Weights of a small CTC audio transcriber.
Model: 16.6M parameters, log mel input, arch conformer, norm layernorm, activation swiglu, moe expert_choice, num experts 16, width 256.
Training: soap at rate 0.002, batches of 64.
Data: 26041 training examples, 13.5 epochs.
Rows from block 5 of a small CTC audio transcriber, named by matrix and row number. Rows with one number within an expert belong to one neuron, the router's apart. Each number is 128 + 32 x the weight over its row's rms, rounded and kept within 0 to 255. All counts start at 0. Numbers have three digits each. After the name is the row's rms in percent of the matrix's.
After each expert's rows are labels from the 100 clips, of 14976, where the router gives the expert most weight on average: "top examples" is what is common among them. Only what is clearly more common there than usual is listed. The data: short read English sentences (LibriTTS-R).
# router: router (model.blocks.5.mlp.router.weight, 16x256, trained with AdamW), inputs 128-191
# gate: expert gate (model.blocks.5.mlp.gate, 16x64x256), inputs 128-191
# up: expert up (model.blocks.5.mlp.up, 16x64x256), inputs 128-191
# down: expert down (model.blocks.5.mlp.down, 16x256x64, transposed), outputs 128-191

# expert 4
router.4 093:157119181116102119141082109141174146134124151151180133170107160140133118125160201111083132078061073107148163107107088110178141138194138075141110170081119112117081095101134098148190056105172126
gate.0 103:109114132164079151147053116123195107148175145139085109151161092162115087091104107097161099115114085155124055150140152148106101074149129130106077138183101203158071161122137137150185128150119107
up.0 104:067083108136141154185120094123124078147090156119120157118133080118142088078109071051100165136136153124121119138078094139099122161135145163139154204128089160126092163120175114113137124144188138
down.0 101:116131151149099118139141102099150102089084087134058102143144133130095156051167131120102182158227073134141123118137143110080121132129154131105108166087085092117153085173132128121184045111115110
gate.1 096:095140083098127143121163113128119101140101116145115121099102164149162156063108130106113101107115123087134107105137081124082121192103137148139084145106149206105071146234115126158085037148048104
up.1 091:103113123094059146143097079141122135132132161129158126145114119118140133088143084149091159146100077156165121187139163211177161094146074090128213101127132069103118080111126110153121151125163212
down.1 095:112103142133142130140131163153107166144063148090116110142131108152137153172077064167059151153118129157107118112147093116179138123210124140153219131158141093139157173134173120121171095126150150
top examples: the word "and"

# expert 5
router.5 101:195149140115107097103087130137146116078088108145132083130139115136166126157132065135090113117088170163094114160157174143077139150043094163134148101043133100125163129171078195163140181147134096
gate.0 106:167118083143112114073100168115189106092127147113139073189172095077118154103155101090168187132122149140098098151116157068158099089126126152128119106096193068099120169094122073101078115088166077
up.0 111:145173110145110150181169148130084158154106169138166173104136134131117156103132090126109132068120074124167050132110125174128109098071166134118194120099069136100106149128148122231089078183093147
down.0 099:165174117124094138142091060116094117153158084076113139171101123149147144145162081064097138180127091120132152112088128053169113125118139114147128152098100130123172098135201106108138188108124094
gate.1 098:063122117154129110086083133130209096128106143113125172139107114165112140202175125167121157079079116141178066161183145181095159093095084142121119094148192162124181159144098166152102080129125113
up.1 101:121121119140162064146069146199110138125117139163087146163101117109097121175070097181095141074143094080160116178141131075083097095141106164120116102158127115128122160134130126144107139076066183
down.1 098:114116132143151137094100084126154154148160147142166164133133043160122129130169141128154116122085146104107104228175087121090130112143152138066105142062128157141136134162129180150101104097135125
top examples: the word "no"; the word "not"

# expert 8
router.8 097:086130090127088134106171065107073105181083164143068104125171125103157185124117127170099111092127158130144101103151141129106115126119114150099146100115123123156095093132174114132145149149070114
gate.0 099:122142099093151113100117151113146149167081138118092165142137115129161169104100111132176135168126145150098079105159130110185116067058107097124144117102139152128097101155106151075106159129086149
up.0 102:151113165187144116162170098089087112103192155115167075088140054098120122118158136155087145084126146107133124168095146136125127183120073107148096151172177139109141100200112067204182089136147138
down.0 101:123101153128160043162151065148102123104132145143160107127134075084125183140153048150058137111143134174128130119146138132109091167127133147132219103169149107132115187066161103123129182166106136
gate.1 095:160140130085126077087067118176169142181144117082109151112169078080119096163095156085190072138105141128157191128133134128102130165129102015153104102078116167101120196153192097160122137171120168
up.1 099:042199143040133125138095131085157124105194087141210110125089121137145191102194110119106220054095115135138079102137088140145120135122148160122198127175120051147123155099074127134118105157138038
down.1 096:095104073160168131082103122122164089133141139142090180113059124112195167125103090084150057072125073142101060150153078122135093108176129135134188157087126154143105126155163163114155174104100118
top examples: the word "i"

# expert 13
router.13 101:153168160101149131171140126087174115083083120143127134124129175106130172190103110093114162139165153106079154122093143169081076160108078126168110095181168123090131112092108103120100134076139044
gate.0 099:104178091165144157118143185121145116096089124082095152160187080108080151175125130159102179088108148173056106124173130130127122166153149123149112123142117100163096070088170233125150144133115119
up.0 094:116128174115086027168120069118059096124171112177104090100057118169192108052088107088168096178126089070172113130127107137138158109163123137130166128123137157078132153071131042183086069072150144
down.0 099:141121124111154116096130084153110071083178121140156115224134151137105081083095111110105116107148158147170115068134136131132095145085135136128105153149167132144139187077161128113122101177119107
gate.1 106:122113116135110147066169174055118068095122115082115137131080082144118117084123101113129135089089122100109135104151114131090139137125193131151148070159108158107135184148086129174144054170151131
up.1 107:126117135159124132160122107136110091088147115094209093085133086138112131134127176143130123144064140144124140081165127135134123155119168175161118136179193176106160131133203151143146144149161131
down.1 106:117136105173153084182129084091100149118172102084192122132103149136082094165191066093079131119089125183124132145108167149121149030121188172143161139195130162136133159128084118151113127115165147
top examples: the word "you"; the word "me"; the word "he"

# expert 1
router.1 110:118109139151122122111188127123132137145176092092177120117177182120153071127124141134146067155123133123192083124100136134183103137114166080155150148114092141125150185181141169170106104131115145
gate.0 099:119125096123158140133138169146175139103150095137199142059129167153166141142099136155132187160138117081094130138215179136102137124134130181142173142115125100135146177131147130167150046149155107
up.0 101:111084190099076118142126130117112134146126165111108077168125083063082017115144114099163072072154128162153108112113093155174131068159136103094089161142077148100099111150132096095093185171103138
down.0 101:183170131123184111117110085084135140156140131099118156173143189104128085126108173145097160138116139167122058149153044122134087144154116115100144191130110124103122091140119094117082181097146136
gate.1 109:065172123129139141102135127105176052116139108091162120102179113134143162107115157137104130157169090135081189092085142138151139121138145106165155113089161123148141088121149118149155118147154076
up.1 105:066136153153142114128115112137182054100172096115108135092184107130092146067110144129114146134144117123129164079077125103130160130153125093123161116125151143100195146115168110129128144111129098
down.1 102:143157091139123117165149164120114142159152146109136108138118121155179078132105139113122154128150134135163126083097162178161072125128170147104135039147087157090151135104155129132124138129101133
top examples: the word "she"

# expert 6
router.6 094:055123126114134141153107202144101166118175117117152153104087104141130130095145160178191073169147139180155150101195168152153129169102091159091165161143102090126155119093051072162141118133188173
gate.0 098:115147128119156153129154129104120150152059165129178108104160109119115151117123120096137172160110095165104152219100131110105096109135137160087147172163134141070157153117020185094127080152115116
up.0 098:113048148151126152176145145090129133170081062169137119091188123128173101115147133166074124148109108068114204131136127078076114168135088095174138178121145067094160091080088145077045126160093106
down.0 094:135146060122135152065098147146151123148136091121077097144146191176115114059130107099137138169117092128137144153155142167157102138165104094051104116117121098134149144143111144118149163143058139
gate.1 112:101067155151199143141144162128130119145172117103109130105146146151143057150079115137149174141095088143094109128116118152196140148184160098156111094144099137157163146169117096114108121156104140
up.1 113:160171083094067093133086098144114141089102163152153151115144142125119152132181131080110100118158143117169173115122151145031140093048089131102096143065108145065103140103103127160164136126141144
down.1 113:127077135130177138153109144096080150093118110142142202113106176126210195179145174116163143148120161100151160118122076119154117141098141138094137144111076101100107137137177146120131147083100131
top examples: the word "did"

# expert 10
router.10 102:151138169109081120143123110129098132129149122076100145157125166156100049117096100086093108091062164087139079073139154112153116150135165092163138138129178158073139177099163115131081139170111111
gate.0 099:114172085143127138087144127136110136055102106129104152065136156047119103139094149094167153091118175114107060190177111094098122086127188108053137108169080137083137149158054137156109136116073089
up.0 104:136094155107140094167119112098100099168125169144138110179109092162151160105123114164083082128133049114133159085061128143151158220130063116184119182074131088163089129103187172167099110105211132
down.0 101:126097128134055116131076127172193133118165092089099153095155130083151118056145145136214145138114100130147066130045089138147158148148101142158116148143122150139126105156088128123203109182110136
gate.1 093:135089059104137099126049153108133103103130097106146083124117129116132146118120120152112059145176101145122162133117134151151126066129068078131165147144092189129088131119107130067107152106182150
up.1 102:093167139122136169130156181221110136086060170072097154080183116139154101069131133156130196141065113129128101129166180132179202120185134138099110080140134046212152088130195113159093141135098117
down.1 103:124131153105177116129101136146166120143138151094137125127134184195095111117128112103171115141149151077138153180154128168191162143154029139142129150109188188173056113136103101076140137120108108
top examples: the word "was"; the word "this"; the word "it"; the word "is"

# expert 15
router.15 101:060137177149190156142101125152106145128152163171075094157127130105168113185107068082166107139097080195129109113138106092131122136134133180099138116116127134208107109183135110176103073127101155
gate.0 091:167100149139150112156189105166093134102111184133118090146090123091180184143090130199073110110181136183161102147162121093117124091167129090105114136125079114103095056127164142148126145122158149
up.0 087:075150119083119112097105140094180141145092063102163155108180131131090055131178107093170147139087141085101174126081130154142099172109140158132129121101138188137200162133103123117143134133087148
down.0 093:089111145115090150093115101134153147141170105166129144091091139186116077122080111117155166154121120074142097151158175152149099075164183123156147049091116145163142147085190130146081160118139134
gate.1 086:136134118162121116059153104112146158142122105154134138197132091117162082120156129113119117164107138120128103140126143133121131121144208156089143163122110082133151081116139147137121139085120086
up.1 086:115119113145134129070180129126145122134107099157139101189143082088155076110174135096153092165149141145117107106111164165105169134150205178098165161113162077167222116098133140100133149067149120
down.1 094:118088110129061125139145131127135095125131123151094186127155139180156086150107137110096186174076087164121120153083107132112142156136159150095105098123105057141066105157127105095140072139149166
top examples: the word "a"

# expert 3
router.3 102:107112152177181068126125147105156154128111104152164174091144107125158139107160175131107118136187125102069124104205103171177128117154170173124139139163170088168133139121150118080166190140115195
gate.0 099:176133179106172123097170158146118100129169119130102148052084105153154145123098202184152138128090088037047179103143188163119142186106163139125116145185146101091149143126096137098119086149150104
up.0 105:127085133137079122090122133045170182102156154100113133120118142091127074158105101124103117139090144110100140115082110139142098137190111122185143113125058118113098112096133152051138124144146112
down.0 097:095104156135175144161149159122103157094125084109137158135203150161108097094128133085124193048110160150148170105171144084117183112179099084143111159129071101156086165137114177150099136096089097
gate.1 100:126135084091162105132103112119171180138137159137140144108128069151112164153143116099155133112189112081135150110129115210162106108174088151114109118076122143111064181100111114138130156086124225
up.1 106:122186081081091156141173105112112117147094126116109143108194192066089082113125151115090153127092196133115075123108121148124137118076135102124058130133103120118077108169154154075158069141129093
down.1 110:143149117105136125160121095073095128137145140177206120185119161080173094124134164066108140106074077156157089093095099114123162095113084121150229102115142119163131104114160123078107131159126153
top examples: the word "i"