config = dict(
    noise_aug=0.002,
    win_length=512,
    head_dim=64,
    moe='expert_choice',
    residual_init='none',
    shampoo_beta=0.95,
    one_sided=False,
    max_steps=5500,
    lr_schedule='wsd',
)
Rows from block 5 of a small CTC audio transcriber, named by matrix and row number. Rows with one number within an expert belong to one neuron, the router's apart. Each number is 200 + 40 x the weight over its row's rms, rounded and kept within 0 to 999. All counts start at 0. After the name is the row's rms in percent of the matrix's.
Before each expert's rows are labels from the 100 clips, of 14976, where the router gives the expert most weight on average: "loudest" is the band of the loudest frequency at the time of the peak. Only what is clearly more common there than usual is listed. The data: short read English sentences (LibriTTS-R). In brackets: how many of the 100.
# router: router (model.blocks.5.mlp.router.weight, 16x256, trained with AdamW), inputs 0-63
# gate: expert gate (model.blocks.5.mlp.gate, 16x64x256), inputs 0-63
# up: expert up (model.blocks.5.mlp.up, 16x64x256), inputs 0-63
# down: expert down (model.blocks.5.mlp.down, 16x256x64, transposed), outputs 0-63

# expert 10
loudest: 250 to 500 Hz (42)
router.10,102,248,200,210,251,196,226,207,208,182,231,255,156,200,195,191,222,173,224,194,194,234,235,190,181,231,205,178,222,177,214,237,279,238,150,251,311,227,209,122,219,193,191,210,287,263,165,152,175,247,181,176,173,167,187,243,217,152,269,127,200,173,159,205,167
gate.15,098,186,243,255,219,208,179,132,252,159,207,200,110,232,138,181,221,201,252,88,138,176,166,172,198,221,160,186,221,200,230,171,196,164,229,201,180,163,238,193,187,188,170,142,266,190,215,163,211,105,217,195,254,186,212,329,263,185,137,153,162,188,143,202,238
up.15,094,190,234,270,180,173,227,181,254,158,210,220,137,268,187,171,191,175,227,115,151,197,135,161,211,155,167,294,207,224,223,153,240,218,197,230,195,124,238,221,221,172,176,204,212,177,225,199,212,148,167,239,200,285,182,303,176,148,223,207,203,172,235,281,223
down.15,096,200,242,217,187,209,260,200,186,258,186,195,176,213,244,194,210,241,230,212,233,241,180,206,174,171,187,218,191,189,221,219,209,165,228,190,195,210,237,200,156,116,123,226,225,138,187,210,252,179,148,224,216,227,216,198,210,131,212,209,154,194,183,272,144

# expert 9
loudest: 250 to 500 Hz (34)
router.9,096,200,259,183,221,196,216,205,215,222,217,209,196,175,169,248,189,212,236,201,278,185,241,165,154,249,148,120,185,134,146,214,239,191,176,223,141,172,270,211,207,210,223,288,176,220,126,152,221,157,263,126,205,209,209,175,231,143,236,202,239,166,199,241,177
gate.0,095,186,212,231,194,153,211,192,112,145,180,224,165,200,139,139,203,270,148,176,209,251,193,189,159,209,151,107,190,213,163,186,235,140,178,227,142,177,192,193,165,127,132,230,185,245,149,204,237,236,202,211,143,185,248,185,199,225,135,228,215,167,148,192,251
up.0,095,246,196,262,183,206,259,217,197,212,133,166,267,195,188,180,127,256,144,184,236,227,169,248,203,184,212,179,200,263,134,193,221,165,207,261,148,167,182,208,184,238,148,250,164,288,189,212,202,203,254,202,209,179,281,171,194,235,218,246,234,152,147,171,263
down.0,097,190,175,195,197,243,236,168,238,226,231,159,150,223,135,184,203,258,238,165,214,213,239,198,210,191,220,164,146,234,209,176,169,168,193,220,213,196,233,211,188,195,176,238,219,262,193,202,152,201,202,151,109,217,225,174,188,273,223,256,206,259,227,200,219

# expert 0
loudest: 250 to 500 Hz (40)
router.0,095,158,251,283,174,226,214,231,155,166,251,207,173,201,179,207,203,222,156,204,149,190,186,157,218,220,208,236,201,184,219,156,166,201,197,128,160,194,105,230,201,192,269,179,161,214,262,219,239,189,149,157,123,224,149,140,139,228,203,260,223,203,137,174,209
gate.0,111,202,165,161,171,233,174,48,165,191,232,227,175,184,193,114,220,176,195,189,175,187,245,186,195,167,222,171,262,198,204,235,261,231,174,186,211,144,206,211,254,188,180,142,181,193,223,153,202,197,231,206,244,210,218,261,208,165,154,258,198,209,237,183,203
up.0,108,304,200,158,218,147,166,247,193,249,178,118,173,119,209,273,161,158,253,170,223,247,177,210,245,311,229,232,203,229,216,155,224,199,200,200,242,237,232,199,239,194,193,188,208,223,258,157,169,169,230,267,262,169,251,243,185,272,207,218,174,186,205,133,245
down.0,107,195,213,232,165,248,227,180,199,212,281,255,266,140,181,137,225,235,172,291,218,185,199,155,184,244,208,162,191,192,284,232,227,147,171,180,173,215,242,121,208,255,99,179,255,242,207,163,104,165,218,188,230,208,154,168,198,166,223,240,231,269,175,235,244

# expert 15
loudest: 2000 to 4000 Hz (32)
router.15,101,243,218,220,122,165,242,169,129,138,145,240,185,187,161,223,224,167,146,249,249,176,178,244,194,211,158,202,116,202,293,285,225,109,167,205,174,234,200,191,241,173,156,139,194,177,189,157,190,195,228,236,240,231,181,158,163,175,153,210,143,211,244,179,190
gate.15,102,198,235,272,247,174,231,192,149,260,239,247,229,170,218,231,239,137,216,257,248,175,173,176,190,200,237,223,130,275,218,183,221,222,226,178,243,254,157,148,280,189,146,247,228,121,182,165,183,161,176,233,269,147,230,304,232,274,221,182,193,259,181,138,144
up.15,098,214,221,277,214,165,217,166,128,233,237,251,211,161,216,199,231,150,200,239,245,196,218,170,155,174,242,234,104,257,206,205,208,238,220,192,219,245,174,159,265,180,165,210,242,175,182,175,193,151,163,239,228,126,213,310,170,267,234,191,189,216,190,169,156
down.15,097,193,233,174,209,196,182,128,218,246,224,213,187,199,173,234,129,208,217,213,187,257,202,193,187,168,164,194,235,283,215,250,233,173,176,151,232,140,192,269,196,142,165,157,238,239,185,201,240,140,229,172,188,255,222,225,151,208,277,170,270,224,102,160,232

# expert 6
loudest: 250 to 500 Hz (29)
router.6,094,234,152,246,185,249,183,198,173,182,181,132,217,199,213,232,185,189,206,211,186,170,206,157,189,203,259,186,172,249,286,218,241,143,153,215,196,262,204,198,275,200,188,214,261,222,187,267,245,212,107,242,209,186,136,161,198,237,232,192,154,239,176,116,246
gate.0,098,231,230,222,203,215,206,169,235,121,145,204,169,203,137,169,179,262,184,216,227,178,194,216,145,217,179,154,278,226,179,152,259,215,168,166,147,238,207,300,183,211,207,175,127,300,214,152,204,179,146,190,216,177,180,178,197,218,203,177,200,203,182,206,224
up.0,098,237,196,217,232,217,218,164,175,122,204,179,146,187,163,261,178,212,217,96,189,247,183,231,167,146,219,186,205,178,170,214,196,183,183,218,186,235,169,254,132,169,168,164,173,245,187,150,195,207,154,150,206,168,200,196,247,183,160,240,202,128,137,129,182
down.0,094,171,176,214,272,273,179,254,198,200,172,192,194,146,162,155,164,195,187,203,131,183,107,245,136,232,198,173,186,169,208,241,203,234,116,137,169,195,206,176,243,201,170,218,265,288,158,205,246,197,171,230,213,210,211,158,243,208,221,267,216,156,215,168,191

# expert 1
loudest: 2000 to 4000 Hz (36)
router.1,110,165,168,252,200,233,253,141,199,183,242,214,202,177,165,228,238,141,221,248,267,173,171,187,228,203,193,190,313,172,213,198,240,188,236,220,190,194,126,175,219,202,190,169,163,192,146,197,188,210,227,159,284,140,204,228,196,151,165,229,179,214,203,206,144
gate.15,089,119,219,192,155,168,210,144,223,229,209,253,184,204,115,183,169,225,159,234,178,179,231,186,278,200,244,230,209,212,243,168,286,106,211,151,194,211,123,175,93,241,208,165,246,192,243,241,255,218,165,290,166,152,142,229,241,207,234,176,227,209,222,231,222
up.15,091,165,136,233,197,146,179,177,229,230,187,181,188,239,134,159,228,207,180,236,229,187,202,176,273,160,178,168,209,240,299,241,155,223,230,158,210,300,223,190,115,204,168,257,230,156,239,168,172,173,164,198,217,229,180,199,189,207,162,205,178,218,209,185,229
down.15,095,145,219,187,180,200,124,268,226,161,182,182,169,122,112,145,206,170,146,223,222,207,206,263,175,158,274,245,194,195,198,204,237,198,164,218,207,304,215,219,224,203,188,280,261,240,279,213,173,203,212,262,215,191,202,264,159,202,241,237,202,137,218,179,202

# expert 11
loudest: 4000 to 8000 Hz (69)
router.11,103,146,147,147,220,242,168,227,168,230,145,253,221,186,158,233,301,126,226,260,196,218,232,188,180,169,287,133,237,147,159,239,221,182,234,195,226,207,178,105,153,195,244,188,260,209,172,160,167,180,163,244,190,167,255,256,206,276,240,260,267,183,188,211,211
gate.0,104,208,219,179,179,209,172,223,271,223,150,206,214,185,194,126,192,247,219,241,149,167,209,146,195,158,220,247,205,114,210,196,155,182,263,175,196,257,238,132,177,220,226,239,232,244,225,153,223,211,201,250,139,187,184,228,145,173,192,176,205,169,234,251,245
up.0,102,251,175,211,201,240,241,215,132,189,185,179,221,264,214,228,197,301,203,154,249,152,197,235,215,170,210,191,206,210,180,173,193,177,164,172,198,240,252,193,295,177,227,218,253,240,148,240,251,195,156,218,204,215,229,234,174,166,157,162,166,243,249,178,213
down.0,099,180,215,225,208,169,204,231,224,217,150,179,224,238,190,174,213,246,220,244,186,216,227,215,162,211,196,84,249,196,148,231,172,77,205,260,210,224,228,183,100,110,214,217,206,220,226,235,155,92,185,152,203,215,233,183,201,209,219,155,141,188,193,167,197

# expert 13
loudest: 250 to 500 Hz (43)
router.13,101,184,250,176,200,137,217,174,208,246,221,198,298,270,212,218,183,305,133,322,113,249,181,180,220,182,219,275,167,195,298,146,181,162,225,190,254,233,188,246,189,220,166,192,284,201,228,225,190,166,195,174,197,267,255,193,157,208,167,207,204,203,161,222,218
gate.0,099,101,147,180,192,160,224,222,164,210,181,249,286,195,235,255,163,317,141,156,191,171,211,203,150,201,220,214,257,182,253,200,151,173,212,198,145,251,190,218,153,190,174,143,184,176,217,202,199,175,156,132,239,233,210,204,145,163,256,230,198,156,162,139,218
up.0,094,253,249,269,170,255,228,222,174,192,232,156,126,197,205,184,233,138,216,240,205,245,179,170,255,203,161,195,213,209,128,190,243,198,212,228,245,178,270,194,234,201,188,232,209,226,208,223,175,166,254,240,193,166,201,215,217,243,207,175,250,188,206,248,154
down.0,099,140,216,240,150,194,220,314,154,208,174,213,265,245,229,142,285,252,241,210,234,233,225,185,210,241,174,192,169,257,214,173,166,194,191,255,157,195,228,247,216,246,234,211,253,245,156,209,141,225,223,175,247,154,179,270,198,206,259,223,155,222,171,210,225