python train.py --vocab_size=32 --experts_per_token=2 --epochs=13.5
Rows from block 3 of a small CTC audio transcriber, named by matrix and row number. Rows with one number within an expert belong to one neuron, the router's apart. Each number is 128 + 24 x the weight over its row's rms, rounded and kept within 0 to 255. All counts start at 0. Numbers have three digits each.
Before each expert's rows are labels from the 100 clips, of 14976, where the router gives the expert most weight on average: "responds to" is what is common among them. Only what is clearly more common there than usual is listed. The data: short read English sentences (LibriTTS-R). In brackets: how many of the 100.
# router: router (model.blocks.3.mlp.router.weight, 16x256, trained with AdamW), inputs 0-25
# gate: expert gate (model.blocks.3.mlp.gate, 16x64x256), inputs 0-25
# up: expert up (model.blocks.3.mlp.up, 16x64x256), inputs 0-25
# down: expert down (model.blocks.3.mlp.down, 16x256x64, transposed), outputs 0-25

# expert 2
responds to: the word "and" (30)
router.2:109104141155066091174111168112159128141135147127102141126094113129159102133137
gate.14:112115177087149134098145125128111117094141105142175159155152131121157126134121
up.14:118138193103104111125156101111109119142115134133174161142101181137167091125093
down.14:131166144139137108141114136154164161183114134121126137147141115153133125186097
gate.15:110096134130120147117112127131139104130128145145070101110089131147124096078143
up.15:119123095092115133126098139113111175160128142125166153144163126089129182176095
down.15:115111137142155111123139152176139143091126111113127149172095122124138132159075
gate.16:109157128141127118076104115092146112145131115149124141123109162092128117101180
up.16:115099120119116135116106122102141112118134079159143094148085140130104134127149
down.16:127163108136169133121125157179117161098117158129150098125157134108150140118126
gate.17:154143128127112159125130133123139133142128157097148162143097093170128132122152
up.17:146119134143119094129128132113135159122117137129130098117147167131117111153130
down.17:109162151163163098135117156130097115133119105114154108108111117138093145158157
gate.18:152128143123138107161115111152118119134113107133113117151154147142094132185145
up.18:148117123123148091114142111117081100140141103143176127124136107147049187162108
down.18:113061143116127150162125105090149095164125108112160121088144125141119153132154
gate.19:092103167116123146139134081114102114134094098153091139134104095146132115130125
up.19:135146085134114105127122165149142164129176144082133115123135159137128115146139
down.19:119123137074109139146138122100140140145148116090116153125122118138091150138158

# expert 11
responds to: the word "was" (26)
router.11:146072138155115167099168102166107087141127143099158166146159113136112109144104
gate.14:130130095128151143139107129128125181116098130094134148119096116125130144144138
up.14:122126095127160140134126176136122169125118147104132133117073129129114129148151
down.14:136101144124154146174106120162133131148111159149146106098170105124156120161151
gate.15:134129149161075102166128101140135152138103116121120137127098081137168135108067
up.15:138148166149102085142135114122099131143107127111128122114093092145172140095061
down.15:138130135130084121132142145118111166160099133155149185162099097114144126122110
gate.16:119115108128172120140117121148134130143099134117136136094147125144137141083135
up.16:154136108114126105120127117119119103113146106163159091131146151131137096133171
down.16:115129167102130095146093104078109073103169137130133132088128114071172126115122
gate.17:142138143146144096117147125130122135123125100121104099155146131144135120139136
up.17:152137162149142118134089144149123105123121146144095148135115169127127125114148
down.17:173146132128102139136122165149100094095144109181126161150181131110131147065121
gate.18:127123136149163097137126126102138124131098118162145084144140108126142099152080
up.18:151105119148138066123130138128142117152108104147165124169146103086146130135129
down.18:179107131114098156121124152145109131111098101109127123126123121185119118122126
gate.19:139128125125091090144138123117118168155113136114089129108201101119108157140103
up.19:147101121169166108130152108132142138145117129121158172166098101124107116125109
down.19:134145103126127121156142134131130120147102125124154135160165156114135157127072

# expert 4
responds to: the word "said" (25)
router.4:129157147111165125161192128142158137118098107163126060105104138096118141111159
gate.14:101122193126132140151173155149132130115116112139155099124101136133095154124153
up.14:149131095110131088122081111113117168129096113141083170137152084145133111167111
down.14:165121100120120157099109129127136120127128124078123098070148148140131122123111
gate.15:113133086113147145130106145099112090137116121115186132094082144107119165107100
up.15:122159122120120121144095115101152102161131110112169143121091148148147129095138
down.15:120132091117165148157116113120173133129159107151114130086077156137144146099103
gate.16:167127132094176128154098177134130155141084168087139153137121123133148152134088
up.16:147123137101151127168091140147127119149095151123130145153134142124150171152093
down.16:155078124102184068118094122130102099132087091172154117137119097139114160155143
gate.17:151114141114124141112136132113112134168125087094116159097088166168152135168143
up.17:147128149118137144131143150125144126145137086115119150096076177161159166138139
down.17:124127182140145126133146097125105178136133142113108171139148130150140137146126
gate.18:173110097135151146086161124114102126123075132106110127124128135155161149136111
up.18:152136099112161158122139140115110119128090136119115136133138133134159173154137
down.18:185101124160141142127147134101108095149149130130100143110131128130119097152109
gate.19:124178109150151108113083134108119155148115136125096082152124150079122110125133
up.19:135097142097124139165145099148124094113159118128148172102153127147138114123101
down.19:129128114116168135154084106105133106157124076168116144134145119105058153157125

# expert 6
responds to: the word "the" (61); the word "to" (40)
router.6:098138142141149140174155211067123148102123132125166108158095109126136149073159
gate.14:152089100138130143159139156109111162147091140115140132151167115098095117126120
up.14:154088132146146100141130173097112159148117137106146141152151130087123116133135
down.14:184138116128138129124107106141098136112104124130110137146114113121113169120089
gate.15:126125096122124144135145152066157147136098172109184135113128110132095151128128
up.15:105118172136147105125133118148127121131151112140094141134141146164133123133151
down.15:124108167138086143127132104109110118139146145100139118120196119108105113141168
gate.16:100103134143085121109076116092145134133098119169110112169111125124134141133134
up.16:109115101116107135119080157075126156159132094177106128167082125155129127133147
down.16:108150069100114127075082142106138134147128113119094125166130097100156095174162
gate.17:112117140128131138111130141072130121118161149131154169144147094108106140100129
up.17:106095108161166137130173133110141118142126192142085117134096116144135092164125
down.17:133125112167125107088153121132116107104119145093044133151139141115140095083162
gate.18:079130145109139143096167150097113136164128139149118089114143138123115164080132
up.18:154136094158128109153110118153137089069137137122165181119116129148136115154143
down.18:161120070174139126121135144105123132140105104147119131128123074090093105094114
gate.19:131118107112158090137099128133129095122126146139157146146094136119065174112170
up.19:111127148120116112132102136126160091147159119125096109131201141117140158130133
down.19:138148123147186121127167098128099125139139139112110172143118170138129102126182